{"train_examples": 203450, "image_size": 48, "translate": 0.06, "loss": "mse", "encoder_head_dim": 32, "encoder_moe_every": 2, "norm_pix_loss": true, "max_precond_dim": 1024, "ema_decay": 0.99, "steps": 10400, "weight_decay": 0.1}
Rows from block 13 of the encoder of a small masked image model, named by matrix and row number. Rows with one number within an expert belong to one neuron, the router's apart. Each number is 500 + 50 x the weight over its row's rms, rounded and kept within 0 to 999. All counts start at 0. Numbers have three digits each. After the name is the row's rms in percent of the matrix's.
Before each expert's rows are labels from the 100 images, of 14848, where the router gives the expert most weight on average: "peak at" is the part of the image that holds the peak. Only what is clearly more common there than usual is listed. The data: regions of photos with short descriptions (Visual Genome). In brackets: how many of the 100.
# router: slot weights (encoder.blocks.13.mlp.router.weight, 128x128, trained with AdamW), inputs 0-63
# up: expert up (encoder.blocks.13.mlp.up, 64x64x128), inputs 0-63
# down: expert down (encoder.blocks.13.mlp.down, 64x128x64, transposed), outputs 0-63

# expert 45
peak at: bottom left (32)
router.90 077:486524481386550455512378589528517478494465512497528496502548450478492515504500458515557563586598508441448605450519498597453401425532538472532554492429486487505482556516501439586540495606535538
router.91 133:538518500430500390503415514468525524497444521509474563548491467500594496520514483409517529674528505490462533498573488530480441405492502467503501478481474490518416476478499522559558474609619513
up.13 229:529508461596499533442512494476496438503518470499535433507523494480437466509569472498464522482482518548512588424280554491493519504751528643442467394498526523494483485477469511541515499488487501
down.13 240:507501500501484500254500502494501502503528499498501500500497487500506503497770501437502531508500497500501501498501498503499503486500267501501505501522500503499492497499502502494498501495521501
up.15 134:487502490479485476528497492503530495497532480499492519524523491488471487492511406531502486441527526464510499379466505545485532522612510532507501479557505565471436503498487516481504530403531526
down.15 146:501500497499489503489507502502496499500502492500412503499503495500522545497511498502577500501500505500500497500500500496500499500506496499500504510502502501999497501501499499497499498500478501
up.18 048:447461493271539493499544482518467484504448548490477500502513527389523494510537515465627514471474420509499505589463485478519496503462493491521511496526536524510484467487532486451440497656464513
down.18 026:493499516497502503512490497483496507510492497499527495505511520506492496493528509510505493501494491494505520513510492516493500503498501520501489524438489497496502499500501505501404512481502515
up.23 231:512533487568516471530544523555495508471483465486504511510529487510520496557497369536438489445479611493524387399475531523458583518518528571518395480522472560425557515498497499492502583451512463
down.23 252:501500503500498500500502499499500500502501501498490504508506501494500502503505501500500492505499488502500501502499506498341497468505477491623499499502502514501501606500500502499499501495500500
up.28 063:590491469419502524507511471501502481503730509502519548492529489467593527527519495525497523516471522468517527493491525533457466489479543552461490472464487477553526517576471550529497507448519486
down.28 041:499497499441502503516499504467505495490483511505493478499496500501510505500501490502505500489472500495507498499503515485447495500473533505505503504506890510472499506509482501521567493506498511
up.29 162:464493545463483538438495495497498508520510439494486549329487375507528498409477599500593488539471486491456486573527494434605538479477383469502676524476447597511491506482512466509525491501486560
down.29 280:500501500500507504491500500497529501492323502502488494499499501504500499503501498491498502500502497500462497497496502502485500501499498400506482497500492508498510500500502499499739500505500498

# expert 36
peak at: bottom right (32)
router.72 091:470508509351502403503426552514542548473455530472478520505503455449607518535478438398532546602517518445435578508539524567445431479592526445512551441472525524523457529533458533540513449591556508
router.73 113:541536471449515403511436532472482538516435493492489594503449456499540469511461475384534489695557497462439564518553532540485417440531519454491519488491510500524402473484495528561556468612591477
up.25 063:532475482488500407460505459490565584477498580408528561533432504498472433591576588471577546598578453486495525566543441496518465402503473509452446485509478467451538572502500500481483434519526482
down.25 017:504502497495505501511500499497502499493508504535499504501503527502498501495495499526495507501498503499501493524499506497501497498505501498501496500501502500498499510487504509494503496499487496
up.29 433:500516504476501446505497492497499497509497493496504524499499502506522495500496497505495490495493500511515502503508497527500511515999502508494496505498501504502519493502500503498500499505508498
down.29 335:500500500504500501495500500496500500500493500500500499501501494500501499500501500490510500500504500500500501500500496500500500500499499500509500500499500499501501505499500488500503501500501500
up.35 085:492522520453513492512474449468528528509540548480557454543515546455570500468504598543446514582509348503465503796550514467550470445593449471477500462524563510543493563494559462536505446532516553
down.35 073:468499503506494494491499495503505496496499498501513501503504763496503487501500511500501495496509495497498501735500498499498501497173514513500492498500501497501500587504505504496489508484498500
up.36 082:550514516526506460528521462514598436467519456550492393461433509573447488533539453597445525316566577479524511372538457599430489490563474580529507483555550556532504482504469478495503540443445464
down.36 036:519516458491472514497506531487527501501501498500499500497496505510496491499524510493480548503505522508507497472501491519500497504503503499498496469523550494125500497497175486499502511497609505
up.38 169:430669494469496474483473498543493531506483505509484554468521483495520368453537507425397494501481497528497549522592517500512502506523557520613478500479490618506511496488500482503523479474600442
down.38 281:498499504499500500497499500499499501498500484499495500500501499511498500497496496499500501500498501503499500491503503500500500500502473504503499496482501501554499497500502497503502500473492500
up.39 131:490486509365588438502504496472503492515642544478463418499513541525659485531574477479518511548496441465457285544485460485504432514576472413503452485526489499519497507468524472451474522666487494
down.39 309:500501514964503499500500498501501501501498496501508499500501500500499502499504502500501477501500501499500507501500427514501500500497501501500499500497496501485502500501492506500474502495501504

# expert 6
peak at: top centre (32)
router.12 213:448500498460478527429526515539470392483495511535558539483546528544488467481464475519477490334414478528520564504465525491587599583485458540469529527473485447554550531461486498445416549364408453
router.13 195:440571504540502502424547493479509409494485521533573497545487584500482362479467479504443486423430523552528490508461499488562569569474442530476522539496540492535505496439450469427406562424360474
up.7 090:549591520511500551401515525513492458497476541504509483453497501525513481531502506446421496496532521554505578469481315561452481485504504454420502545517478457513516475522497445487477519590528493
down.7 101:489438523484498478658479408484454545499515451478498453560426467432476526481509457525530490518485491517495429492505649490536485497516545553550510515518536507507509534447527536475515447489491469
up.8 102:502477511478486494501502506508475450524464464559569516500505501552491469506491507589474504450461542526508529508570511533509492442542523510496617602464487520510277496506457501422300484493573506
down.8 105:479529506492542536514481447468537465493529508491452454498441498449480598481491502458535492534501512502489483508441524486492473578508490503505388489550539479531642479475569489647661487503495483
up.9 081:537510528513509526493539501389493501590521494515464542626499491547525407531505511476497478457446476464529501542500464435528523491504466495559498443553529489467548499568493516559382490498506238
down.9 083:452480436512504483526508499593581538462460491484522528448532469521481551459500526528513521519558451484492490495481503533513422523462533555443441510435495527520448511402520452545586513495510735
up.10 078:522264523500488562486560514509489538538463488502502467504473506490542471425466480489486520503477472477501267487499500511511481516451492507505511402430517498541509502518497553420497529502464506
down.10 083:471718505507508467524501515524498517430494488500490496516495513524492514559560503498506522474500457504503753535531475501449490524490501461496499544538523460488472527497503496501500554462493499
up.11 122:536566443406547483496482500524496526500504510461532499510478481419445618415531464664461549536473474501556521512511501516493471501525549535517519510416503488496523480503357386504504555422508496
down.11 116:499462521600495488542498473468501475482485515546448525495500520602531384564390520314516477425503536499460460456471512465497515496496495501499482505566509566467501583506713649446495486581483518
up.12 050:490496465518677492605505526552507502508503456401520443489507485480554569467501471491506516480483510372509510552485558502514491518509484566501478515484496458552498499358487513395491502321435511
down.12 050:504497521503373547324533496441516488457539600587510444522544529545496412483499600521460454494547492605500494455458466504534483498535484474448524505508452460510520408655570505539548479601559499

# expert 46
peak at: bottom right (34)
router.92 124:521510476446501398507399532485493524500445535492463552522494443512564501512487470397492508654578535463447525500562521520470468428489505502507517451461523498541456481498457528564552452615599483
router.93 090:497504481421532417505379566535554494525501543473515523502509472510517528528486439450533513585583450460415582492488567546471413438530479488517488451454472478539501520471488524583582456614595530
up.21 081:506538512500539472437527505529537494474520494506557456591507415495572441510470502448463507498472521547506509448640505483544463477561537660464464494486511536484525488469464526529501501468512499
down.21 156:513518500501500502490502501461501500496496498499456495502500501499499499499501500430500498506501495501498497497504502503497499501499483499500490496499500509499499502480487489497505509498508501
up.22 495:494490482563524526503506494510493509486520494504521498479520447473339516517468541510481522498494615490504516451501547519496503484494518584431508484462490557544491494489488472516505521432530485
down.22 335:499525496482490497504500501500502497503503500499465499500499502498520501503507519472497568501499066500499500437504536499378497492511457477516506498503505519497502508512499488491521498497501496
up.24 051:550478548516493468514443489505497384468359556463453485398520543464535450522529522424482485444537571455478490500642480503506408464505558513507471611518487535532424509497485499583576447544543522
down.24 012:496635506446494501505504339459497518494493497493483490483502502505482503563497508475422472493488573496513497493491495497530500493522483518499485495496513499500498489501498491504509538500531497
up.25 038:494585518494475407481554442499589610490469461434521510580511539488600589473498443578494529586450501507512427481460497461536685478469479476565505434551470510527567504475556496504507503447532500
down.25 008:522513501494501534491498502426481530507500499502495467517515498518493498502535500510495503548494506512504500480524498505495499503516362505492497506497502493511496503502506482504496509493506510
up.29 232:525602535471478507471502506493508490510515409510503483511511448471505493484487497503474502500505525472516493421519509549497482552516557521494514487476497481466495511496488492523517492359540506
down.29 197:500503498496494583490513500502502487486502496498496502497500512500504529501501460489500499495500691500496492452494506495495499501502501497504500506502782505507499502503499497500516501515503500
up.33 048:504393502474496399460429494481506498462520499588474454588577492461453499590415487504472517581577462538547588446478501513420396483551506526507562504528568493489499571592543537452476497480565504
down.33 013:493496503501500490502500499508501497500499480510498511486498491499501503509500502500489501500502498495497501500479496497500501500531502512510498482497504502501502493494474509507500496500502498