A small masked image model, trained from scratch: encoder arch vit.
Rows from block 7 of the encoder of a small masked image model, named by matrix and row number. Rows with one number within an expert belong to one neuron, the router's apart. Each number is 500 + 25 x the weight over its row's rms, rounded and kept within 0 to 999. All counts start at 0. Numbers have three digits each.
Before each expert's rows are labels from the 100 images, of 14848, where the router gives the expert most weight on average: "strongest on" is what is common among them; "patch colour" is the nearest of a few named colours to the mean colour under the peak. Only what is clearly more common there than usual is listed. The data: regions of photos with short descriptions (Visual Genome). In brackets: how many of the 100.
# router: slot weights (encoder.blocks.7.mlp.router.weight, 128x128, trained with AdamW), inputs 0-63
# up: expert up (encoder.blocks.7.mlp.up, 64x64x128), inputs 0-63
# down: expert down (encoder.blocks.7.mlp.down, 64x128x64, transposed), outputs 0-63

# expert 16
strongest on: text has "black" (25)
patch colour: black (80)
router.32:540535529487516513479470470467548554481539524469515493519502490439505496480476485534475503520552498504509507496491479488515498510461506519515492470518522534503485477491469461493508499477494517
router.33:515500525512509515502479487476544568480511512467500477539505495432485504515467497545486505511539511494502507501490467501534499510481515503519483491512519532482474471519477461500500521510486513
up.0:515497490456496487526544439537500526559508504517518495473491489476509500492539520566457505546493502479512504486509521454539485516511497505493502521500488498484480477519479475492504455503525501
down.0:498492532553459505514539486446477508501502481495411543494440504471475551473473504427506464469517482543500481500488500480476532488501481516494499508502497563485524476492488536500511502499479501
up.1:503498489487499497488466542518505491452512474492500477487500481503484476478512512462424524501498490512552534498458512474508444458514476497511499477493528500504490498487447544513455494501494499
down.1:511521485502497536479534516502506470452506484499498487503508500496561461482496523500508464507465478546491490516486501490498552479527538503486500581500499499493487500501528537494501498435494511
up.2:491531503490509503508523504500515499475553512499511485507561487463486498511491498521475506505497476551497469480533500500503512486472486494510449501408494487501423500520463519455473552510502499
down.2:511490520552515517508460482510495505500495539508491482502506505500497509515445521512497500436498496504541487501494514497472502503503506493532528496524463502483482515504523522519507457480510490
up.3:498504549499501494501501576493499528491489467556488482503495497490482464483455437486499500497424538507497502491504476504493511465493478496497504526504505517505479510517489489461454528469506538
down.3:480491496458501487491501473501473499515513524460557492519453500492494490482562482493541500518551501498487504523506502474506535510517497495508513491507518530499493538502598503492487503499517501
up.4:484515501509500517501514506474494492501510523498505559525505522500504503492471520487500456480480480567495443504526510476529493497452461454521501501499536515498477514465504497478499502506502495
down.4:525503505487500494497468510475540477563512491502501447493506484506490534509494438527498526539530517504495514493522503524489495512482499499484513505455498483513496444459511499505502537475462494
up.5:501499497460508489547491508529501499483498497499528500502506458517489486511448429512499505473514469501499506541502516504513544527504528496510498501495492503480528457483531491503434513494509450
down.5:501498492498503514541443463514494518480497504511508509465482442487467489500565530498525479498490538518501500486501478513543512431543491504514502497526408492499476528501518503520500495494512482
up.6:550459499506474534510574502497501499485477474469454473536478494479489569519484497499513517477509501498486524510512504493544521523510538556523518490483502504510552471517473444510481524480533493
down.6:488489503503514476509501495479505507555497515498542539505471507486508472473534533464453453503486527478492463500508569516487493499500503508479495512501478475474537479501483496505521490519499499
up.7:504552486497489487563454471513498514499524528565501467512495498491495501511490497495486469503462479527514496442491494484505508492495512540509508495495509493471527512491532477480540530499488554
down.7:486483479517494507442535497490497511520464507504504497502509500484492540461487486503481484517516497545501474533553524447479473541477502495478495483484492506530524495500503531483487514507517438
up.8:501493495503482523532451507550522495439525492511501493494551483480500482470522528494494486515447491499485512502503493486504480467539489563521551544497489501494493482496465461504539456508490516
down.8:505509513499501481517512507506491498505482507488505521558460488524470490450463512437485474546439504515483502515534502458464510491538497498504497499496518498492530506432471527484474531507536503
up.9:488525470548500511492447507510500512500515498521520512509485521507503512528493493512509438478510475517500529505469499479501554501439477509491506499522470510502527541450529508430508511539491523
down.9:520518487489476501476533504538516482517477495448506464500547523493515513545513452526463584486482507543498538536532494522499477501454469443527505493499523499480493484502479516488516498491485487
up.10:473501517546487499492501476512495492566508503524451502500491509483504507511450453464508510444476466540505533503450484492439507492474521513495532446515492501484498534502523500509460499468503513
down.10:508500517470479522511529492520528498500522560512521442526519527487505473502483507544485513499487447497496521524509505506486467499487483525521509474507507499506495487523458503425500483537501514
up.11:505492502481523437477477489462483478472531547515512551506500500502523525500505497499501507518556509547444498507469473529463497542484500476495481470448548486497499494507501512517480513516488525
down.11:500502524497500490488483500556547511507484501504529551508500507532483533458474509474490496555477557513504527506505469502482487496500557506460514498512494482536500512512495476472451490496539582
up.12:506509467529515517473474508500525501462491462561486499468519488498480532453519518477498505490492473508529487501498501499525498502446500496480499494510506495494496483478478497425450494504510480
down.12:535504499502511520501517520497511503508496507453475485501475509544490489515508485531481515514498493529483515522510501493482504485519518473434501549521496513494500490505511474498488517502503461
up.13:512496470559488523503531447452503523505507466490506490439507500500449519521476529479487493492519503460496481503504456491557571511447495503498545500469499524475490499483496497499486496495536479
down.13:523496496511452482487497543504483477503479515508467423511502524524492553466524523507491531500496488553434491499511517523473492505499500444458495518513490524496519505511453480485579480507473502
up.14:541506496510502511492519502502478479505498503512492445496433520491504539500548451518504543488497484509446522527494490525474510501524525543497482504503506503516498507520492527521477538494481511
down.14:502489509512492492493512501502498528523499497501567525488489507485508456469465490494501455481444506443514492531503496508516504502540492503513516541500493485463504512527513550450496484485503542
up.15:479533480550498519465506484502556500467527501526501470539494492507508489494512563509484492471484474537445485488525488488502495502491489456497485495500478526455477490515505510502503521557467490
down.15:523482477491485493501485503494506502506518514420476506488503495493490546518477487518470467508555546519498489511484532470498437507453499512515496498501547497565544469501480490518503496476502513
up.16:503489529501509490524525500459513501612499495518535571460496511514517496529502495507504519494521486482522494467494504523538519542512522524483525492491513500516506501478501483499495489473496521
down.16:510523531508485506488517499495535492510473556492528422529490529489514522523500486501493525477505498483477484488500438535504505500496471478484453542521488497460500495532512483511539477509461501
up.17:493505500502555498519493503499543498494503515489501506523530421492500500471549509547507482518494487501517516551509490497482494489510561486512525489497492498450480498500517500462440474450510449
down.17:480473491527503473504466504537519463515516519496492586492502478536492516509508471508499505498487539475508500493501497493510504509511504487503557495556427466523488495506491483510501477476498528
up.18:496529501478537518422527501565490488503519530543540522536478490498504516494501499474500497499507517521535486483511479506527509508485490497500499472547483459517519494480484500502496501499457501
down.18:467500575497505504449503493501483498505488489463473520498468532514505509469460473548516507503488514504512527507541481537483486464500497498489531533491497543467499466494531464523520497499534507
up.19:501537506499488512510529519490493540502510526505487463540496498539547533483455486479492463488564498564514473473509501477482500476460488426497484483494515479532515528478519484438506494526469496
down.19:488520505489475501519475508501495535498537488518525498471500465504480512545463440512489508513455502501479488514564560485514504496483510450487516499471469509471453491493496516503499514488494440
up.20:449500513526502491512549498531503498476499448498502509500500496489502496497491520464543522527469484498490491526543486500505493534508540497480487478499482505480512522536440493496504491460531506
down.20:494516495492517509499497491529510493506498582468520525467486524490497492497483464497450470496539503489511504492507495464516495498490544474521458501552503477515534518535531496495506515532551497
up.21:519500498507505495478503499514496463480509479522509498482463491497466506544493486481437499473475512500515488500482516448539515489427491496479498488466520504492475513479501521454481484496508538
down.21:535531507491497491477504502485506497498517486500503452481515541494521540502509495510545533507509473605486507533460493499498501499437488436467501502453520523456492520498543500497562496495470490
up.22:515480490475497516499498503488498494548502511477489496482486507502456553512488499525496468474496530530513526503479501504500505488474503495482502488509517537479511499506477493476456501492495507
down.22:505503507496501502500500539507507499505511497510542461504514493496498452543529488484512562502497509548469502512479514505503483486527500478503504499481495467509494527505511493491511494500504477

# expert 41
strongest on: text has "sky" (54); text has "blue" (31)
patch colour: blue (49); cyan (40)
router.82:470501497499494526524532510541480492526463535504492522484503507545516493486533496493507511434464491500504476505477491455498551557508478494517526547456512509524510512508508507491493522483475501
router.83:486501478506489548491516502504463478514505513490480524472483491543500504488518529491480516473495509523515451479451483467511530548484468503513519538447508523523515516450472489524495508501514512
up.0:496512496501527475521478506501501562499496505510548531534506563471506543500431485505513503493527517479506462464512503514473533473493528501495482498501555509545511502520540524465526485492487498
down.0:501531553506483510484512488505498473513509502473497480484459479520490438497541498525483498495467495552504495507493501495549492525467448479499504484477529495493491520483494484484491514549501496
up.1:499502500482510500541468527501497504515491507533532499495506517489533470368498515505510508487499502492546502494488540499482509495503480486500499503492486546538495502500476455461501496527497489
down.1:500492479546511509476548461503501478479498488450441493512480504500500499511482500498515499497478481500483496502500503501500494475533500543487557470437560504522483504494532506526449484477500485
up.2:508503485509489506516498547531499502588493500460436500495400545497504504504502468494502473523507532464492502501559492501499503496495495436494497548502501490495479500499442485503512500499491516
down.2:503522518494469527473543514488485529455514490500513490501504385524491500501493515499514508497471506538505492497494489483509500512491502529503541480450495508505503484502493485520479488446532495
up.3:481498491492482488515507546500492510537545524504480492467502506513502464502482487513503524504467541513482508517500491489494491467523461510490488508460495489505499509495460508499537490515520473
down.3:520509513489531480517494467504559490500482495487489489504480432499512546483488509438519458459551482494497515493455499518494515500541494479498493492485577510503527509487551516523505461508504516
up.4:492486506514533512503501496503550488513513510508505474494446502484532494497488502494502506485491486501500505453521491492550507493504496440536508467514487575496504500499490509512560514502504492
down.4:504507504507494500490497494501481490499501532484500496517488522503504473506559483503480479505542518527501468500503511492488499521494478480462499501473507482541494500542480496519482522471508511
up.5:499457501500493501500504515516503497451486495514512563485513512504505503499502508518483553502512471506494497459499505474517500497489555510467515499513511472544507523522517498496505479472505507
down.5:478510487530523500492503490494490499520513519518522505497484562494494489534502532469490500505526514483503544500442497518490509531526478489490503490499519490468498536543511510434538509502490520
up.6:501489495500499497537488520498515497473489493486506515544594552500495481489507499482538464504487500524501556485504511494499508500502477469500500513502506485520480508469495532471456502500544515
down.6:499526504495493500454495530499514499531523495488506506504510430493479488473494462533531576514515464499506500511489493500560505538517506573502452412503502499499501506492484509562495498502466465
up.54:497497496503513498496503472498488468527469499519495475507498486505479498470496488507501503491521493486489499500477500502488493491503539497517501501493535493500501502473504504532484456503485500
down.54:494488528509480472544499484479534496476508479472510494498500501523531501497530486501607507480499522503504478498539470502536498504510459497550454483506452523494528535520515518460507524504499491
up.55:523504491478474502518505506499477544531497521503487472498499499517500431515397500497460500509488500530553488521492491492534509497496489519451519497492528417596495497521509483503496490509474521
down.55:459560495512495508500499492527508490502529506495486502500518526502478592502503498482498498500466501485505483497509510499500511542493527517485499448442471510472513540488486528492591473503498501
up.56:501501498500422517487456523500507528502495516474511464495522497513496453403486500489464500609495497502501474501456509512500502500498500501502498459502499494483540495500538467498540502517500498
down.56:500497497501499498499490500550505480497493496518490517512487453504513500610473537496536485496490497494538492510499496495489502507489502502494505480472516488502502446459491516541487483535442472
up.57:500514501498484507496468503496498496485495499490521468529538502500505491491531495526477503569492492506459492529499511481498506498456504514500492505450460508514544513618502566524547491520473527
down.57:467499481495525521524535489501507500501464516531493545485509450511511508500478539516502488502430481500520477491526487469502501528485495493515526520537485527493499500412501494481498499515506471
up.58:502502529516492501502498472503464514508478495490504551498587531503489502498521502492496492510501499524505523430499500501445500500497506498520496475531495497491549498491500539494497504475528552
down.58:503503500493507521487491501485495476502524493480520509498470439459502498503475534499496540503522489499512534502489500463506501494497499559503508457529488554497494488497477508500532511494498505
up.59:501499523511500500503500457501485457559498500416487501497500499500500501489516505468498489517521499515501500515500497500566502500556502505502449501525491568475553486373500454494518502500507495
down.59:530454490484469505500500500544501498461505511503498496510502477498518496515497480500487498504495490498454489500494501484462501470460500524500535486483504489484434490502467509530486471497512478
up.60:516505451471559504505500484490490499496484515501540486513494496498527479466493553483517543472501497527527490498499507494519497504522508501555592519500537502511465492489507494498499510528547502
down.60:524523498510426491492505522537500503514493508468454492478503505540527477478500467534473469534500514502469494519500503493530514507464494525467448473509495497501509501497514499513499435460481484
up.61:511502503501476511498498502500448495533511501519480455493507500498435483471506507495478542511431504543501522449526509516493497492504480517477500498529522521478513480579497501527498489440508525
down.61:494502518469511481498500499477531471461490549502494504499495548476583504505468508518499454499572509476513481505532517483498507501512509488499509492476469470502483495448500495492516507499447498
up.62:497514513501474527489499548482524500546487497463538506504496515497490492458492499501512496571520532497494505548419511503500523492500485504478500503494467495517496474484503489503481512500500524
down.62:506505498496508516508507503557501502498516505514497527519512440541504507459491497503504499439432504494507458463569468502500516505487505502499518474472528513479437494490496493499506470513477489
up.63:496531496496500529499541503503523499447521507523504414503464461501505499474423503507512521485498501491509499498494505497501497502498493483554507487484498450459502481506497469511531500510507477
down.63:501439472505506479501487486508504497494491507468491489520505551519503538543508436491495500495518515500469435502520516541498506464521496499496401515501532480499468495501512501546493508481515504

# expert 3
strongest on: text has "sky" (36); text has "blue" (27)
patch colour: blue (61)
router.6:505475494461503514496523503502489473512529479534524480506491488485487527502537522500469496499492448493471503506507532450513472537480526472467540514481567463485493516493491515527557469521525517
router.7:470507495514505536471545508467482429496539471491496499522483530529500492490482518502454505491489525501523509460500492465487482534459533490490520507462521510504467501478483511517527512491496532
up.0:501490549495479481458523554510503475492500532495460535516519505496466525520484450480508542491471502473481492509539497507478532479511516536468504502542556500476530505517514520500517487462485494
down.0:519491517508547520454452475485499500523501472444468494533545478525456474467486533530448521496504486549527458521493466545509497546480472500517495506542487512512485483470491513517520474485496448
up.1:501524497499498494522491520436525489471482488460496473468492505500496553488483548488503479556554473464506500533511498483477523467530480488492475493509480460495465470495529457491477485508506477
down.1:542507461509470541478512450508530469544499499510512464503477497498520534468525496478519537494517491478465464548495499463545506480530470516494519473517519503526503513477454550490496498502493475
up.2:550502511489500455493516475488494505503543474509454515493500484495532506508511483489455509551471506494494456510509506454545526473498517502479527492496517519517509453499506532507480500506509550
down.2:476499505528513525516492530492502534513498482519456561528511494464481533509518530479506501464463494484537551494530520505521493464481514503507504444488520527505489499459508479456546526480483515
up.3:478497500517501535511516524447449498491449499539482493516478546486493493527459513524520484489517507505468536487484502482486503498506495476454502493516510468470472548457492561526535493480480498
down.3:535491516520537444507474470455464509500502474536526524520537489515541506529515475522496489519472471508491521480481508461482469476484518485492511521455477463514524510486550495537463495478516511
up.4:482443494501555506514473480442498508471506507496490579510517498528506476496467509536446485514485493503535510552505494553505505560499508515496486501497466532463495497492513517464475499497506457
down.4:502549512493517526496456471517503516482499522531451504491471497515494492506505492551482546530548510522461463482534497514492499517504506452474503474466476466463498483501477454472489486522487486
up.5:499501526555502512492482503498500516517531517477517539447487500493466543525514497548521535455497511476486459493510507468506488541507453503509477493502520546501456499519485479491519517491536473
down.5:462487537506510477499480499475488474493478544499500537534483486469492513507505492462513526553524531529549493501515502537522528496470498477538452514534520483543457472527538490517512511493450514
up.6:523499462506491521485516534530519505509501521452486515490550523499505515456534502503535499549501511483490502470510499522514497496499534502455490523444524507539509516500514486498478507506482469
down.6:503533488531467478490469477524487473489494540482501468468509501456536526526475491525528472512534527526478527529508546500512504532539515511531453529495453479472521488525496529480496512503532458
up.7:512510548519521504499477519479492534482498500547510545485505506504504479471503506491499474527486498511505452516501490498452549496471499544457548522481455534551545505494514488477451509516518485
down.7:493525498460529480530513513466541514463458521453517484530513492495513499481533507470540503523507480504501522474506516528490535517488469481555532541471510458457470530462488534479480468536495486
up.8:499528545498540502443530559502438512535511497491560551453494493507501510503547499486488469519502513497492549485507488490480552495486498487450506477464526534548522501538450506471483513471516470
down.8:487499536484498470494518470504504502491445480545471518496489474519523461483498530467514528471545477546499490470511525466486517518468465466494518522472516525528519476468524475477539487466481487
up.9:510475497460483505524525468498460453490538541479473523517499467501546474449509512454486475456466481502484536537515492530528510509523491494466508500538544450475539491514512536490457487463529522
down.9:484523487504519518496527484519481551489492509524536488458520501500530495446483505514494565489508525487521511509477484499484469461480477504495506457466518506522515536506487488467470505511476472
up.10:524525557511485485494484482466501495516455495501519485509510512487495506483512500531463486537525510464505510465504511509494475447507489478525440518537481444503484459558462523557459508462514561
down.10:497507493468476463489512503532476477474476495481463486505459540482478491502519463483457535506519492481478505462529494503458465485494470500542538519528475474517501554502473527485500469541515454
up.11:480506510494512488496463530445491480485502496490490514489477516517494450523500492496509519546533517548448475490450492507505505461518472451524465517484490529444491512530445461445447525520516475
down.11:471500479504476482521496461478478503491460508546510528504505493496535522454461527467470528549470511470524505514519477489535482506510495481473501530503512528489472519497505518508491467492463511
up.12:472480461458508531491539478468462502457535487542513537492474504493485500511501509521467478536529501472556534490544523481500467512505495490477508542538508543449533501502546488483521451495509474
down.12:447547544521483495470486493457516520502523489493516518535547484506489486463516481494523500446525527495534474500497499533477519481523513489504533527493527520543490472542545515502520481492495473
up.13:454513468514514514495510466482483520471536493502529521477463506500510470448491502503504458475508547502472512466491483498520482512489483459521504523482491551471539458489479489492540461522514457
down.13:538513514540512540492528493488499510491540477504525541531505538520525504473495479521495476513487463542483517510503515507528500494491503511488525509465533510501503441446545532540509455481466495
up.14:494465553521530489507462539486533539474506502495522542499473489512513536466497500511524454452536511505449452458496474489519506496517456517494452496500479492531523533508467536479485495510519538
down.14:478469488497464465535528514487453526493493541520511502465516493538487519542524482514510476482489541537503477515519518450463468529490475484491542539472510494503530518502485501467512527483470551
up.15:488501510472480488524506513485470502484482499488499488523511487499503493517494509496488439528494478556559525493508490509488485504509561537486558503505541556469499505494532514478445502498490493
down.15:464512526513485546529478541481508513552525517509481533467490484557537545496500466525533514487456449544483483543496504506520502480515528475482474537472533493522498511518542504481488491489471506
up.16:483461459498515450514497484502512531529515504488486457459495499498456471504439503456465539528517528518504467497483500494519475502502471468556502509484441548529462484491536524499451542525508492
down.16:476475525479471505472487523516505550489473533457444473520492513459473489443500518483492515500509511494497498483472512486481522539450472511501478526533484511511514485467483468496531505521461515
up.17:496512498512540551451472469549513504477502497488512532515545515489496534545490492501468501447525465479475530514548457489509498494511475509502470491507523531524557508510455473512503510494510471
down.17:478524479500517487525505449516518499518476466461481464520482508515472527487503492485519512461491511461455476525510500517525486481523488477533513494521462481462464493491547483447532496514539513
up.18:527475519494523522496482553528534547529542485525485505456484513500480457501511488554515464526526544471475515479493513502495491527462520457542464475522469507528503491504493544476548532488494494
down.18:478482537490508491461483494526509497478494445469486477519487469510521459474496502517519520463528527537501503506521516491476507495529512498521551486538510524508460496513481480486488468533529525
up.19:496489463487535507519480512510529501492513498504527465515541502503511460487508492499452518492457511498545520532483502495499493495494533465526495509469489505518476503491523476467547472511494495
down.19:536458487513472513493501540510476530498510475481500501476517508521511491517468513483466503526471528542489531473514490487523539500536522490464488508496492467498524454478488460516535483475506494
up.20:541462519477500505496545488534498510463491482509550490481519493501524497510532539469500492515546469478542453512500484485554450452499542501520527519483471535462462508494547511488545502525492453
down.20:556515460478460505485483479477545503460498505505514463462450523504496535465455507523484474485541536530487507496511539505459502516458508454482516516458525501501498483534496466463484482503512531
up.21:491487464490515499491493499494511504532500496510455547471497502510465504473548507502512491449506513487504482487549524500504497503522504469481507545459440527538508523497487521499519519505517455
down.21:546499478520445503517477528498551457544519495468472498535485448478480510478480473535479521517489517492511456486471513507562494483494534516481530468529523524480470500521498544503494461527472536
up.22:446502464512501503511486491503521524506513507516510466492465483501502512519507504479498444491500490555479508553501464451520550492509505534508498502478545501494510558474552548478485487489507482
down.22:456479529518505485478500490511512496489513504546512498480522520457541486504507542502563509508473510524504512451452533494501521472522528484525512488524555485484519470517495518477472537485521513